{
  "time_shift_ms": 50,
  "hop_length": 160,
  "win_length": 400,
  "moe": "soft",
  "expert_mlp_ratio": 1,
  "layers": 16,
  "max_precond_dim": 512,
  "batch_size": 256,
  "epochs": 132.7
}
Rows from block 7 of a small CTC audio transcriber, named by matrix and row number. Rows with one number within an expert belong to one neuron, the router's apart. Each number is 200 + 40 x the weight over its row's rms, rounded and kept within 0 to 999. All counts start at 0.
Before each expert's rows are labels from the 100 clips, of 14848, where the router gives the expert most weight on average: "top examples" is what is common among them. Only what is clearly more common there than usual is listed. The data: read English sentences (LibriTTS-R). In brackets: how many of the 100.
# router: slot weights (model.blocks.7.mlp.router.weight, 8x256, trained with AdamW), inputs 156-207
# up: expert up (model.blocks.7.mlp.up, 8x256x256), inputs 156-207
# down: expert down (model.blocks.7.mlp.down, 8x256x256, transposed), outputs 156-207

# expert 0
top examples: the word "in" (40)
router.0,243,192,197,204,243,234,193,218,221,166,157,97,235,232,183,212,89,246,166,210,186,274,232,217,188,161,218,149,285,248,274,179,154,254,130,193,199,198,207,151,227,281,144,249,229,124,205,194,252,137,220,188
up.0,155,218,199,163,109,245,180,139,152,132,276,278,213,179,200,160,196,227,217,242,242,227,116,221,267,172,205,245,187,220,221,175,227,208,114,191,264,208,130,152,165,195,191,278,213,163,142,194,169,222,167,160
down.0,148,208,162,232,209,194,159,150,219,192,243,210,256,198,179,184,154,257,209,225,148,183,222,116,158,223,108,267,203,268,283,213,160,204,253,247,151,242,204,180,234,235,230,191,240,165,143,181,165,172,159,236
up.1,168,120,213,198,248,119,202,218,174,216,228,186,163,221,237,210,162,230,212,156,202,180,106,276,167,155,267,251,287,215,193,209,130,131,221,180,170,216,203,169,229,198,214,210,212,183,184,260,229,184,206,208
down.1,141,231,250,190,231,250,204,217,181,167,203,143,178,250,196,240,171,161,147,184,165,168,254,250,153,161,203,161,212,245,133,168,278,297,135,175,184,213,225,231,221,218,143,192,160,244,217,138,175,197,210,232
up.2,216,177,127,254,195,226,171,249,189,258,207,228,201,251,199,189,126,205,239,211,181,213,192,229,171,214,315,116,201,187,115,187,181,260,152,152,276,218,175,112,212,228,224,182,261,173,129,212,225,210,254,232
down.2,199,196,199,199,205,197,170,185,190,256,266,226,249,256,273,205,155,221,188,145,181,179,153,220,226,204,253,166,253,107,172,231,236,189,142,305,228,244,140,224,275,200,165,275,163,200,199,223,210,203,280,155
up.3,189,251,228,249,171,254,148,263,198,260,223,173,201,270,217,169,211,170,167,119,200,211,254,234,162,210,205,162,295,213,174,267,295,243,211,193,197,213,167,262,263,216,197,156,233,226,168,234,239,201,255,149
down.3,197,254,244,230,172,146,185,183,213,210,222,155,216,227,187,216,246,227,231,217,207,228,229,236,182,230,208,191,204,113,167,215,263,186,201,199,213,226,162,84,190,203,205,246,194,170,140,173,183,153,193,143
up.4,171,172,264,126,132,143,215,199,210,189,241,230,198,176,216,123,218,177,238,222,143,200,183,169,219,237,161,188,196,236,188,179,184,176,278,169,207,202,257,209,202,220,180,238,217,161,183,259,189,172,171,213
down.4,209,245,197,201,223,234,268,264,176,179,209,142,197,183,178,185,209,116,221,243,215,188,181,146,185,205,236,177,155,161,283,197,225,259,149,231,225,183,191,203,187,183,207,140,241,180,212,170,232,207,188,163
up.5,148,211,234,200,121,199,282,172,165,198,179,229,230,231,236,253,212,198,229,136,181,211,241,217,194,259,255,157,194,255,224,192,209,197,169,233,212,213,161,166,233,207,152,174,193,215,207,154,105,223,235,170
down.5,236,268,169,233,213,157,224,198,214,241,160,217,141,246,277,118,226,165,247,201,183,159,167,196,238,216,211,220,194,180,234,232,125,179,194,213,207,102,183,236,263,150,176,222,253,119,224,217,152,177,210,178
up.6,190,222,142,231,231,202,196,214,187,222,296,210,215,149,203,166,156,187,214,246,224,207,196,196,185,172,162,162,232,219,172,196,130,120,162,179,236,234,218,259,175,249,235,238,177,245,237,216,173,233,216,317
down.6,209,161,241,190,225,209,116,214,252,226,246,200,210,196,226,254,209,174,158,194,189,212,200,161,217,219,240,157,199,255,222,191,168,213,204,187,210,235,159,101,223,194,169,207,293,174,272,208,209,200,212,194
up.7,163,229,182,219,161,215,169,202,234,204,150,243,225,125,169,154,147,220,184,195,202,145,209,149,204,161,256,191,151,206,226,215,163,236,133,204,217,146,262,208,207,207,231,225,258,197,204,175,241,247,159,173
down.7,214,247,229,241,165,214,187,260,230,178,195,280,123,176,169,298,256,222,183,169,261,241,158,185,262,239,180,219,188,195,184,273,179,138,216,208,132,194,201,241,189,122,194,143,197,267,253,198,236,122,168,209
up.8,168,146,148,196,214,205,224,224,219,234,106,205,165,182,184,163,235,254,180,202,203,262,173,218,259,136,312,151,165,163,206,164,241,195,225,212,253,241,181,230,259,160,194,155,201,212,152,170,144,144,260,205
down.8,178,169,162,235,257,169,253,145,164,184,161,212,199,197,135,281,224,221,183,240,155,198,167,233,196,221,247,139,188,124,203,203,172,191,230,246,191,219,214,142,204,183,214,234,209,225,213,271,219,160,235,221

# expert 1
top examples: the word "she" (39)
router.1,174,222,146,181,349,223,220,201,207,156,212,206,172,127,259,174,249,283,177,268,208,210,134,231,196,225,201,181,163,121,229,228,206,243,201,219,223,221,236,194,188,198,197,211,202,210,180,184,133,268,238,160
up.0,249,170,240,201,176,167,140,233,223,172,259,178,235,112,171,209,224,224,130,232,245,155,198,233,171,186,181,163,227,238,142,221,203,206,232,210,219,255,226,262,150,205,249,157,317,149,129,232,276,182,202,172
down.0,221,154,238,155,166,255,172,154,233,184,209,148,213,190,188,214,189,215,176,246,226,173,236,193,239,200,228,204,248,133,199,282,161,163,225,240,221,165,178,218,235,210,188,251,144,212,154,201,219,279,127,230
up.1,198,166,233,240,162,225,186,184,124,266,170,183,146,204,214,128,118,222,175,180,195,193,183,179,188,229,253,253,237,213,197,171,215,175,194,256,170,140,220,177,226,209,205,174,187,238,198,89,294,188,178,218
down.1,112,216,239,159,220,191,161,236,237,209,211,270,185,192,180,141,192,253,178,290,258,117,198,221,169,197,144,245,177,225,165,167,212,202,200,174,192,230,171,151,217,212,200,209,183,208,238,129,221,146,177,258
up.2,251,145,151,205,262,150,264,218,170,213,177,193,218,260,212,156,212,204,217,237,215,141,267,140,212,220,201,142,240,244,228,215,194,179,222,200,116,198,241,233,140,187,213,212,186,245,297,179,162,233,220,241
down.2,162,176,194,194,220,183,214,178,229,181,144,292,195,251,240,131,223,212,239,246,203,182,219,130,275,225,212,194,152,252,180,191,241,162,154,211,138,179,230,168,228,141,192,227,240,219,202,146,148,171,212,186
up.3,194,179,205,234,150,240,242,180,165,256,149,191,178,235,198,203,149,293,257,194,190,165,211,144,244,212,188,284,286,180,304,240,127,183,164,185,113,209,189,264,150,175,237,188,291,204,129,169,258,223,174,219
down.3,212,157,189,182,242,164,226,228,184,172,210,180,143,121,216,163,203,195,223,290,277,168,194,188,153,203,223,170,271,205,210,167,227,279,262,252,240,210,179,229,186,160,184,239,173,147,219,162,167,121,129,214
up.4,200,192,274,235,171,193,148,196,210,170,212,168,238,175,197,273,156,191,187,196,190,137,204,251,297,194,177,301,225,140,123,126,131,131,216,244,271,157,183,279,216,181,235,258,157,239,210,208,209,175,210,176
down.4,223,232,158,236,128,183,177,190,187,249,235,179,242,194,223,186,241,179,291,222,224,166,200,220,193,231,186,190,229,204,253,264,227,262,123,191,226,164,269,157,195,211,204,270,173,216,179,229,215,222,197,236
up.5,215,239,140,127,157,191,212,236,211,235,224,189,131,197,227,180,113,186,296,199,215,182,227,168,152,220,190,154,188,210,189,196,203,171,187,165,256,190,147,188,210,262,194,142,173,248,231,200,173,152,197,248
down.5,195,219,228,183,205,183,172,191,195,217,178,170,248,219,176,184,244,191,128,211,164,214,115,181,211,201,150,225,237,83,168,211,139,195,168,142,161,249,231,168,230,181,187,232,195,200,179,266,220,184,217,224
up.6,175,212,267,133,129,245,181,140,288,147,274,267,191,218,210,230,124,167,183,217,161,220,163,186,269,227,258,190,148,166,241,172,213,228,202,179,256,189,237,211,185,269,245,268,257,251,198,135,117,186,174,194
down.6,277,203,319,172,169,204,211,165,228,127,178,176,170,227,224,215,264,279,221,148,201,115,236,183,232,230,149,208,271,186,193,290,211,232,128,148,217,203,212,207,238,208,179,193,169,124,198,224,218,158,210,216
up.7,132,303,257,215,238,235,187,199,292,161,152,233,252,100,169,260,176,152,210,218,159,203,253,171,193,270,103,196,301,221,198,169,255,191,194,206,133,158,140,211,200,160,173,205,220,205,250,147,164,222,194,185
down.7,171,144,269,140,214,173,176,181,136,122,181,221,182,214,280,304,188,215,189,214,252,194,160,163,222,203,205,165,179,176,214,238,248,161,186,229,270,190,279,237,214,192,176,194,231,182,147,175,132,204,237,177
up.8,190,207,229,226,214,248,199,175,252,226,169,198,242,238,216,210,177,156,174,182,227,244,181,198,188,206,183,231,239,187,198,147,251,151,166,174,217,186,216,169,110,272,207,146,241,242,192,202,220,180,134,184
down.8,171,249,203,170,239,167,209,149,196,116,207,178,165,141,204,150,225,232,237,155,162,259,202,213,164,197,189,191,215,192,241,228,226,219,170,180,178,177,196,162,241,212,230,245,256,151,232,194,172,135,220,164

# expert 7
top examples: the word "you" (40)
router.7,205,130,240,187,217,126,200,210,149,232,268,205,168,207,266,176,161,189,99,194,193,178,207,168,253,145,163,181,234,290,182,140,218,166,237,180,235,176,161,210,179,228,188,185,223,174,106,223,127,177,252,269
up.0,229,237,203,167,129,191,167,152,215,143,174,167,171,202,188,173,232,240,210,176,135,210,225,230,196,226,152,205,190,183,241,158,202,246,116,193,257,235,279,217,274,258,246,208,191,151,226,257,167,182,207,284
down.0,189,307,239,214,219,191,211,196,269,214,202,226,148,160,206,147,237,166,192,157,165,239,168,180,140,128,175,178,172,218,249,262,225,145,217,210,162,231,170,130,149,238,219,218,198,183,266,192,211,183,202,186
up.1,197,126,192,198,217,158,100,227,220,163,218,134,190,133,226,210,145,213,175,210,184,218,204,207,209,181,219,203,204,176,218,203,243,157,156,200,129,182,171,173,226,173,248,251,180,188,220,190,199,215,168,126
down.1,135,187,180,214,222,299,130,141,154,90,169,218,167,160,136,187,202,183,179,189,293,220,166,200,185,241,202,173,202,179,167,196,230,182,214,162,161,168,234,195,208,206,185,212,175,224,145,210,188,270,156,110
up.2,150,264,196,178,143,173,197,259,192,154,180,268,209,209,187,245,159,224,90,134,203,214,204,274,111,242,204,260,225,238,277,231,172,193,217,229,259,215,137,233,205,136,191,237,217,200,175,168,219,179,229,262
down.2,206,128,193,223,213,267,194,207,195,95,233,246,277,163,212,220,277,221,175,167,217,191,184,219,189,227,249,238,240,190,175,180,205,150,207,224,184,199,219,162,201,166,185,180,249,184,186,117,259,226,160,146
up.3,249,178,137,234,210,175,218,173,180,195,215,218,272,171,173,239,244,184,230,209,263,184,221,197,132,206,283,134,183,162,230,209,247,98,165,196,135,134,215,258,110,219,236,248,277,233,254,130,147,259,251,189
down.3,228,173,154,271,229,198,259,257,208,239,206,213,242,200,179,182,175,245,194,184,205,193,230,158,195,212,197,179,245,174,231,251,171,162,133,242,153,197,200,178,163,195,237,152,164,206,160,185,192,184,188,216
up.4,232,185,186,186,113,227,229,236,171,146,240,210,198,301,141,192,174,195,209,187,206,268,165,207,327,253,211,232,116,204,183,291,170,269,186,205,240,199,196,243,240,226,181,143,224,225,146,222,243,133,237,215
down.4,191,239,199,239,156,187,170,202,210,185,140,252,187,117,232,111,186,227,159,130,280,237,221,281,225,201,279,253,226,162,189,193,202,214,230,199,224,204,242,194,186,197,189,206,182,302,188,255,167,180,218,223
up.5,153,158,224,230,209,223,162,279,244,175,184,255,254,115,199,263,186,196,164,211,195,213,229,200,309,193,146,224,177,172,187,130,206,175,208,212,195,149,235,139,211,159,167,259,133,209,310,235,187,212,213,220
down.5,148,278,176,205,249,202,233,183,214,192,204,235,163,237,186,265,212,213,203,131,95,266,268,192,116,202,235,253,190,188,189,207,174,91,213,187,173,204,223,254,191,266,157,209,149,161,203,243,140,226,143,224
up.6,159,240,162,269,184,146,248,238,165,233,191,183,200,179,159,182,164,206,211,113,165,217,153,160,134,192,248,156,201,178,149,185,188,133,162,237,212,234,150,191,218,189,271,272,217,155,215,222,234,197,209,173
down.6,189,162,238,231,253,256,258,173,234,200,220,158,204,203,229,195,163,109,252,233,289,174,221,219,217,206,192,217,217,235,167,205,219,199,218,248,198,197,277,207,209,272,131,198,203,205,230,168,246,169,270,180
up.7,232,221,222,195,216,262,142,217,156,173,209,170,208,177,203,197,230,226,255,238,158,197,292,273,174,290,178,188,119,192,145,227,185,198,280,250,114,176,218,181,216,188,201,165,216,145,216,180,170,224,214,214
down.7,171,251,244,186,153,139,150,221,217,142,247,219,295,199,205,241,157,230,113,205,190,213,293,230,251,207,232,180,227,293,210,184,168,232,182,198,165,174,182,182,209,199,186,189,166,238,202,194,234,180,172,182
up.8,155,90,211,162,206,269,140,221,158,195,157,252,189,232,237,169,216,223,196,218,245,191,164,181,183,177,150,235,110,168,131,162,260,184,294,260,278,292,198,233,204,187,246,205,269,219,156,200,196,208,191,201
down.8,191,197,238,239,226,178,171,166,225,191,184,112,245,191,241,162,211,250,233,219,229,217,244,213,208,159,233,186,180,167,193,176,168,183,224,241,260,253,209,253,181,238,198,187,187,197,189,208,171,278,207,261