From a checkpoint of a small CTC audio transcriber: moe soft.
Rows from block 6, named by matrix and row number. Rows with one number belong to one neuron. Each number is 128 + 24 x the weight over its row's rms, rounded and kept within 0 to 255. All counts start at 0. Numbers have three digits each. After the name is the row's rms in percent of the matrix's.
# fc1: MLP up (model.blocks.6.mlp.fc1.weight, 768x256), inputs 0-63
# fc2: MLP down (model.blocks.6.mlp.fc2.weight, 256x768, transposed), outputs 0-63
fc1.409 118:131133089104128135161150148138117129137136132121138122178127110137123144148154176124106121153141108106134106100138105129139143126134113166167102093114142117116146146095125102145179132112135142
fc2.409 086:121182130176074145099117179180118115129093119146132119119137128149131099103085165146192170117158173153131126120159166100112118126140153134139087129155106145140147098112142153123130131104136128
fc1.410 093:137112160106149145112138147098127133117129112124094156090139129147115131090116125137116114164113095163115148107140100140138125140159129146097101103098138140136129090096124126144106113107112141
fc2.410 065:137145157129128147111129121115123109185127155145103118138109146145132130164143151098149132119131140138144081131140093157093119109122133095135105141107149137102137085153132175136140116100161105
fc1.411 100:137093158092172095096124141091075128121134132131134119117123107156101141124111194127120128088126111149153134095172087121092122146062109142122120160144107111124150140125157143136134112121078139
fc2.411 104:113122149227089108120168119135129113135138127140143138128187073130126163132124128151142117147077118076137121096153119111101088128130114166110145195084139178098143118160113134116130146111154108
fc1.412 094:116102165148137119143096122129193113169075103143112119149153138161147131141145065113173122125149115127134128094166108143139124152153156080135111139079102167115132127152126159105110145137115120
fc2.412 110:136112171116150144111139135139125122129123096084143119111163123135100154130141159149136132143116106148100145166104145116184136116152129126139113146114137146118139120106133122156128137171090155
fc1.413 098:168153165164149129143134133139135144151130117098154130118160144103187150161093109111156141099119130118147085151151149121130124136107135148133140150139158148113128124134112135102119125136138168
fc2.413 096:166138115129087124150146156162118131143115139114137099098086140140167077124166115177150140093150144095079109117112177111115103145104159147147163105161123099141134135098129152080133113108123162
fc1.414 097:153153152122147149122141109113106118122142129088107154094097123225107151119129152102151159123131141156141085138123092145088129145143130131080094151155066113123082153136107131126114151140149116
fc2.414 109:094133166092134185097116141107119115091125135115079082119071085194141098124141169092121154131173117128166138152115134129148116101136114120119127153165138134133167114136159124169158102174115153
fc1.415 101:136112138125141128144120127118113139137153133130119122127084136159145143124146192108113152136144133152136117129114100146117128184144124154138116105148123123135132088151171111118094147121077139
fc2.415 086:114146140127099101158113122117141112153135153133115125104123099083143112126099151100139158164084099121078095132140134111141136125137096101133143100162113161158169113126108132136144119140083156
fc1.416 105:152113087124149158167132127101153143158107087143076117134138160072126161115124149127129109141132151135140140096178161132099102150149120133150114151104133092102159176149099190100138082151108124
fc2.416 065:136155120154102145150134172119135142085117094139079117099152127089120149109118148143144132128117118103127090104136141166165135096151128129134130137083130111083107195154165106181127125139124148
fc1.417 102:191113128125103105137128160157144106140094134114120157132152120101118145155101128155132162105149119113119140126164124109121135153090126139138142092094121166131125137171100155127121140133144136
fc2.417 090:105085145119125094109144171144116102120140109141158166114121101105130105117149206090125103138189137130130100092153107073135150115158117149146115129133138114126143101122137164133128115133158120
fc1.418 100:119105097123093130117115117146098153149119113075135165137135145151106074095113138129152116108165131122123110121147085101169118158093141092126103176095160149152128139135132182127133151098136146
fc2.418 096:125096163135123166121093132137140117144153160134091146187092173111120162139137124116122096123134104149166124133103081119084176110109144101137124108141136154129112133102123154075122068112138126
fc1.419 081:136133143124132122099135114094159174137134108094147111158098165140160154127116139123119137130120146128119110130122154187109137108148076152087113107127137135146127102139153130164157107127131178
fc2.419 085:145146131134159124104158128141186113109149136120124099103148112143150140125128095155109133113095120153178172109131147150126122121136086122104139164137098116122122117163109144152145161136119165
fc1.420 092:140164105131082134121126159146099105124179159108121112118126105138142140126122093148154129132179120155143129129166111089126090160128114099133111176097139139137083127116110114119140110080120150
fc2.420 077:117103128138183139124168118130089126133153106121134148127123110113141093119129161109153132119104154130141120114160114129130092122097153108122134111127096127159052157103144110133116099129151146
fc1.421 098:092133122127132088150134133123119117109118084123093083132093130104168087188141106087128136113152130155164125165115136131165123137182151130159093095146119128123109125171124127105098150082125128
fc2.421 145:126133131158105122139141153124159143065120097167120111123141148152159127108133132089130134150156140122115138174144165152131138100123115088115121097138108101125069171124122073126136114140181102
fc1.422 109:049156152107146165117092168082161142075115147121071108154138107133164118125127086113110135151130179072158117141144141124140142142148130124128097138114110119121103143146152135111103124109129123
fc2.422 129:097119162122094183181146118152165180157118136152135112129131114142129099134101169137129097154129100121139114121114148167134098137112156131159096086129117142141083118123155115102095116129141119
fc1.423 088:122098194117131100114144084130159127123112111100105139132123120154126183179189128100133197108140130140153107109186144159134170114128143125127140112098158082116125099128108150121102126149120132
fc2.423 110:122126165136111115115159147101155095105132094127171127123080175123156106094100119165099115152115158111149106166123128140104090120118135111150135151124159137148139068183052130137111147141126128
fc1.424 088:184140115118083133102130135131112101097137129183111183151156122123109140158156094116118137122122139113175128127105153177105095137139085113134114143107129131168151136110124128168141089131097109
fc2.424 112:135117078145155152101121111143128125173100147122137107133142119129093109102125074137146111152172117120100112173119120146122138157121111148114129117116125102195120146181109139073110092098136118
fc1.425 098:099125142129145107126142130097143174088094099143140097150149159104143115148103113130138137137121122189111144172135069160133135125143121138140131130100117118129092127141149101111108135130155113
fc2.425 083:131178118124158155110121152143142129179119154148110113081168121131089188135194118080137086157144146123106132146159170121119128140170136135120148092123129127085103115159091116144089118096129142
fc1.426 100:133162118142108097137145155101083134107156130102110125161162144101138118174179148116142112127125148107139126140092091144115176141135152107118120119132102108139129142121115125098132142114148105
fc2.426 100:129122163144114107163149143125118093149117093094129176107151141118121131140095139109128145109090146148128176099125094169101166143126125146150114155093149146135070129143084141190151147134125101
fc1.427 119:105142101133116145116124144129097154147113135128139120150150111117120127111134141136119131145091158096137139098121135141111110124088180166129115092108153145121091145139128127108155137105155121
fc2.427 116:103135083109130152108129117114117134122165147113157144148112154127135125115175086080126148111106105178104114077147100116145127154157118104139153135162153151106119098132116122083106134118101130
fc1.428 097:134149119096145170081073151098118145103101087119096128150103105123142142118128147171144152164121135151154125123102101123144117168117130158133168114133155156147090151138142129123106112176104133
fc2.428 090:108145149134134128099116131116129112184146103138114139092181108123112119146136081077107103106128127093123090125120147155150171099158155104089111153105152129178117117139160115148101120147127103
fc1.429 112:132088063095177110148138146140172142169129115166132124153164144063104125092140099112127089089142103124095126132138145129115116119110146108103125141132124123137083108137125165110138136114096151
fc2.429 087:111138075118098098148131093095153135092157106093141140119088121061163116117121146133153109183140129128119140128135193067168102163132120106122141107135110133119107129092120118131137143124154116
fc1.430 098:107147135158133085144105138158072117122100104084130117154117125153148116115110131135135123138163162161156097186098116121120146135153145122118135176094153116103106120128129148152159127115078129
fc2.430 082:131131085124109158120077135142100132091125105126093107127117138162141146100123146113125117111075084141113153145091103111148108106155152136153100115118112137064093163160138124083135163175158135
fc1.431 113:159116121146124133130125172093108086097168133119097125122139157107118140074133119116120111117093156135163145125093135125179115125120114168133100121122105137132124130145125129110107103127120136
fc2.431 084:107100152090127124118137141127119128152108163147159127135103135090072113152135129134148107144115114138131104108138123105082109147123114156154144167135094120105152118151146103143107126109128123
fc1.432 106:136141167103169101115125103124163119130110142141105143135102061162148097182080120142130137144099118093173126120121185141103175141127120123155114142139119115097165159127136143125119123142165142
fc2.432 093:145141121128156146157129152163179107135145120119146122085126144136123168097171158126139123141154138129105141176140185145126081113092104124112129132100111086138137103139132140131153154118141107
fc1.433 104:119116079122158145131138130117181107107121125113145128118158156098141174150136130115118123111112122121136125115129136159126127084125122094122131118106149118144125138143121167195112102110133141
fc2.433 077:147132127144128096162102111117134118144127105156135132073112147082119115115146104152132078110163119132091153140126088101127138132153133087119097148139131185162117164133087154116085187145115142
fc1.434 101:123091137132128115133123140123090137102115127124115125125170166113151166162131156117202157110155122137160132118108161162091133117147141108122103121143182121114177149138124125121104126157139109
fc2.434 085:101113096165158133114121109130080133116115101133120117146099123115111114135097148120138150111054139126082193115144135145135118142125110158127111164159133133092110143114148123113168156135106151
fc1.435 101:109118150112105150146134139135128126146132173145135102145074106122123135113126105164135098123136112118139147176085148135118091131112129125178153134118113116140160102101118141122151170128151142
fc2.435 073:127123113207104106111149112144092081132122147132167158106150125105105123143165103128091122093106158139120119146123109126136127155112103138149171129121107108150110135082100106150113098098100134
fc1.436 104:135070132124129144160134145095122117139089127111142119156136172140152097133142149143162120124143073148141129139153100101104155151144114201124129109132100161138141124149102129157107077128123138
fc2.436 119:137153132130141101125125153114125123131140125103103142081151169139150186120143120102177111171106170099160107168109133136114127118133129164122160097138064124174100110140094120148124171116127129
fc1.437 103:134140106121132111117154120114087152165163139119144119112154125100135136129129139142148145107103127155176182166114140119134125160128119141137096144081139177128109166121105120116101139108120132
fc2.437 116:128136169155107120131140164098159127088137118140175125172105130149146094106149105160129114124124148118106114136164128066140113123088120133140150134124142140161162155146098112145150109114118112
fc1.438 102:151113154126102113146146118141139140100127129179144137142151197087137106145113151117128110155179127110111084108145144116137148107144118106113148141132124116181089109132091112137081133137108143
fc2.438 096:125119099127119151118107135114146134133148126173135111158126157125129155124141123092089126191133123081162106121138168129125121136178168122118143132159111150147100062108132131077114091106191155
fc1.439 098:144106147150111145127143100084131121139117131130088108143166111144114165148115146110138153148147091149160148088116127110123121169132147116095120120142111125111110126095064173111125153148140102
fc2.439 116:132140136101107123147146137068127121146131085128157150102101120157197127099123150137070097134102207082079121138134123141143132109132085098111111129112108116102117134138099117166168072104134125
fc1.440 095:103155176164100108140125161146117165107134121159140154131140144070134148106127134138110160128120135144119145147178108125111128113130146164148159162131126129123112126114099123120087104104136128
fc2.440 125:139121112111127104149124112174111125129126127132135122093085117127146149135111142121088121111158129142162075067102139137120173129164122132097167146119150179083147124111115152138122110109081142
fc1.441 100:150111095139119118108142104143132116116079116126122166142128145137161135126107097151126094118131149113127135077140092147125093154115114102141121142117114135134142093096137131114114122095150157
fc2.441 108:097126137169151090148084116160157120145117128119123140146104123112126141148156150105121132167118087100146106152137129127122137126068132130153129105135087139152122181123127157106113105185120130
fc1.442 106:215078129123117129097118124100131124117155124140103143154097150132124122109105130123172124139117154147125146080178145112144122126172145115114117137193130134102146151138139176144110116155094120
fc2.442 092:166100151159103124108114129156076119129150150134143160152103126161127115142143112133130161185156127123171132125150156149110180109174165139107115097128175144116137122150106152135164149129163116
fc1.443 106:166097163107106134155112118156116125138143190130073178101157138157135094103129131145117135147122131173127135143160124095144101109159135100131116095134099165173177124144125160143151097122114118
fc2.443 086:085105163135142151100099135148122129099146128116113122152102152170099164178128140107137101107154115089155146121147174120131126145148106139152106172147104144150127166130127105094117151161144115
fc1.444 104:093097193133131121148117115159132116154110137105129150136157142141151132114132141143149147138141097133123090142130156149141078101112131129160084104125090136148139104140167104144128131080169117
fc2.444 120:139092133115089155108138090145165148125115067083110112121141137142120117106126124132101158128107133164076174148128165157159124117144150108126174114103125202124146134105142123132093133152135118
fc1.445 084:138096096117104131114128101128137138128059139099137106146145115180108139123148166163132118096155155169099134125118110189144087123156106151137150124120104142115110110137116140139067159132104106
fc2.445 090:116130076135100163106135139172126101099131135112148114115100127172108078144092116119109109154097129088120175116113129132157183091061176136148098163165140132142103136149135095131131145157116168
fc1.446 110:113121095115125105134124152133135134151133189143111079159133152175121112091155089128140158124122142148139131085129133157137165156064124100135160150113055164090116126115102146111092106143108172
fc2.446 094:087138126177111128121149154124133119156122103121136133119108165130142141133103142128134126159106148125123121119138157152126134135145146118117154116137111139104076087111176118134135155133124170
fc1.447 100:142122116083118163151145164117114118095166108166159159106086133130121082108114128111150163089092112120134087162140151139112103095111139109146105155139133120174123134098084153147072123121121098
fc2.447 105:104150119135145157147122170155174137116133099093134111179111118143176156111123146121125098124128121103175134121117158146132116136128094134107100169076127126144110151107153135111161124172117105
fc1.448 083:164117108109088148132169116146168109140152134105156131139202143088156149105136112130170103090103100104120118140086131115107089160130090121107109127129103117107105098102101151157123126132117125
fc2.448 118:112138126146134118094151124127104123138132105187106128125097107103175148158135093096146065139129143130079132110119100110156164160107116138118163135115087163154115144153178130121111088126136121
fc1.449 102:148148073145169139117161107065109143134159138118136117147161069115130138149114125124145157101099127156122118124172097104121104157121138160137103138133138115157102137130175118100164172148148150
fc2.449 100:105114103127093127130125138138118133109132117132136163148131123136134087124117147120125118160110156127148108133158112092131137117085147138143117124110114140156126139120066108104094099111100109
fc1.450 109:089171105113106075103161130126121131188117127148111126145072148156138130162105119150131132108110096111163158104145126113111162146109132130100136096162106115173097192145125144142122101105163186
fc2.450 143:145134083094138103167100116118109089113168102139141165146132129156088154112132121092089138107179177113126115146157170153139155150150137142113100142137114148152137161127114185140104160146153106
fc1.451 105:103099073118111123139113117149082136155117094125150129139183065099139139090131110114120121127113164147134122093133123129134158159105156160151108114104164135120137144120167131102136145101128121
fc2.451 119:149138134102125151164129155125119154148161123111158120149128160130108132122129099074137125136126136155141157128154162139137136187160148121095136153143113145126113108152100104112091132116111126
fc1.452 106:154111139125133117137103130184096133116114101123086124129127127098116147124173105147135133096173155113138139131109125104156120143101107134089126109116150119097150119128087135111108125148135149
fc2.452 097:144128127104124123129165161080158126099084122155158159116149079105134102152121113108110106100122138146105094106088134126130152119102107133094125127125140131084158131112105120120128148118108166
fc1.453 084:127138214136114105177131107124100114128133127153174163162146098135124121097137129127128151123123079119154141127077108117131171149107157178127173138114101113101106097137132126131152123089140125
fc2.453 096:068096153179130144111148115143134115137128134128104112134176100122106107133084117131117104112171153127096103103087105165139111080125125112144092171164087130066127129101117119124178131072095107
fc1.454 107:143134147123111114133124097163110142127159115080140156141173140107142147102104091148198116150142132080161160122115143127139138125143154082119149141120144129141129145111112159160120172121137159
fc2.454 098:150152124120144109149110103139109124102133145141108132144144140145122070144167141107115133126128115126143059154133162152108168154141143134149159075107143148123121087065079118146142092130084137
fc1.455 090:155111109157133150126139122198170138121117102127101168149120117089184156109114125116130097137130172139146136147155166140121095170131146135153137140132169126095113160132145128126173136115135140
fc2.455 077:139159135135082124120114140130132134105131139097105147142172123131161098128115120161116162162112101132168124138136129142121131097134118143148118096148161167074118124178110102132140111107125110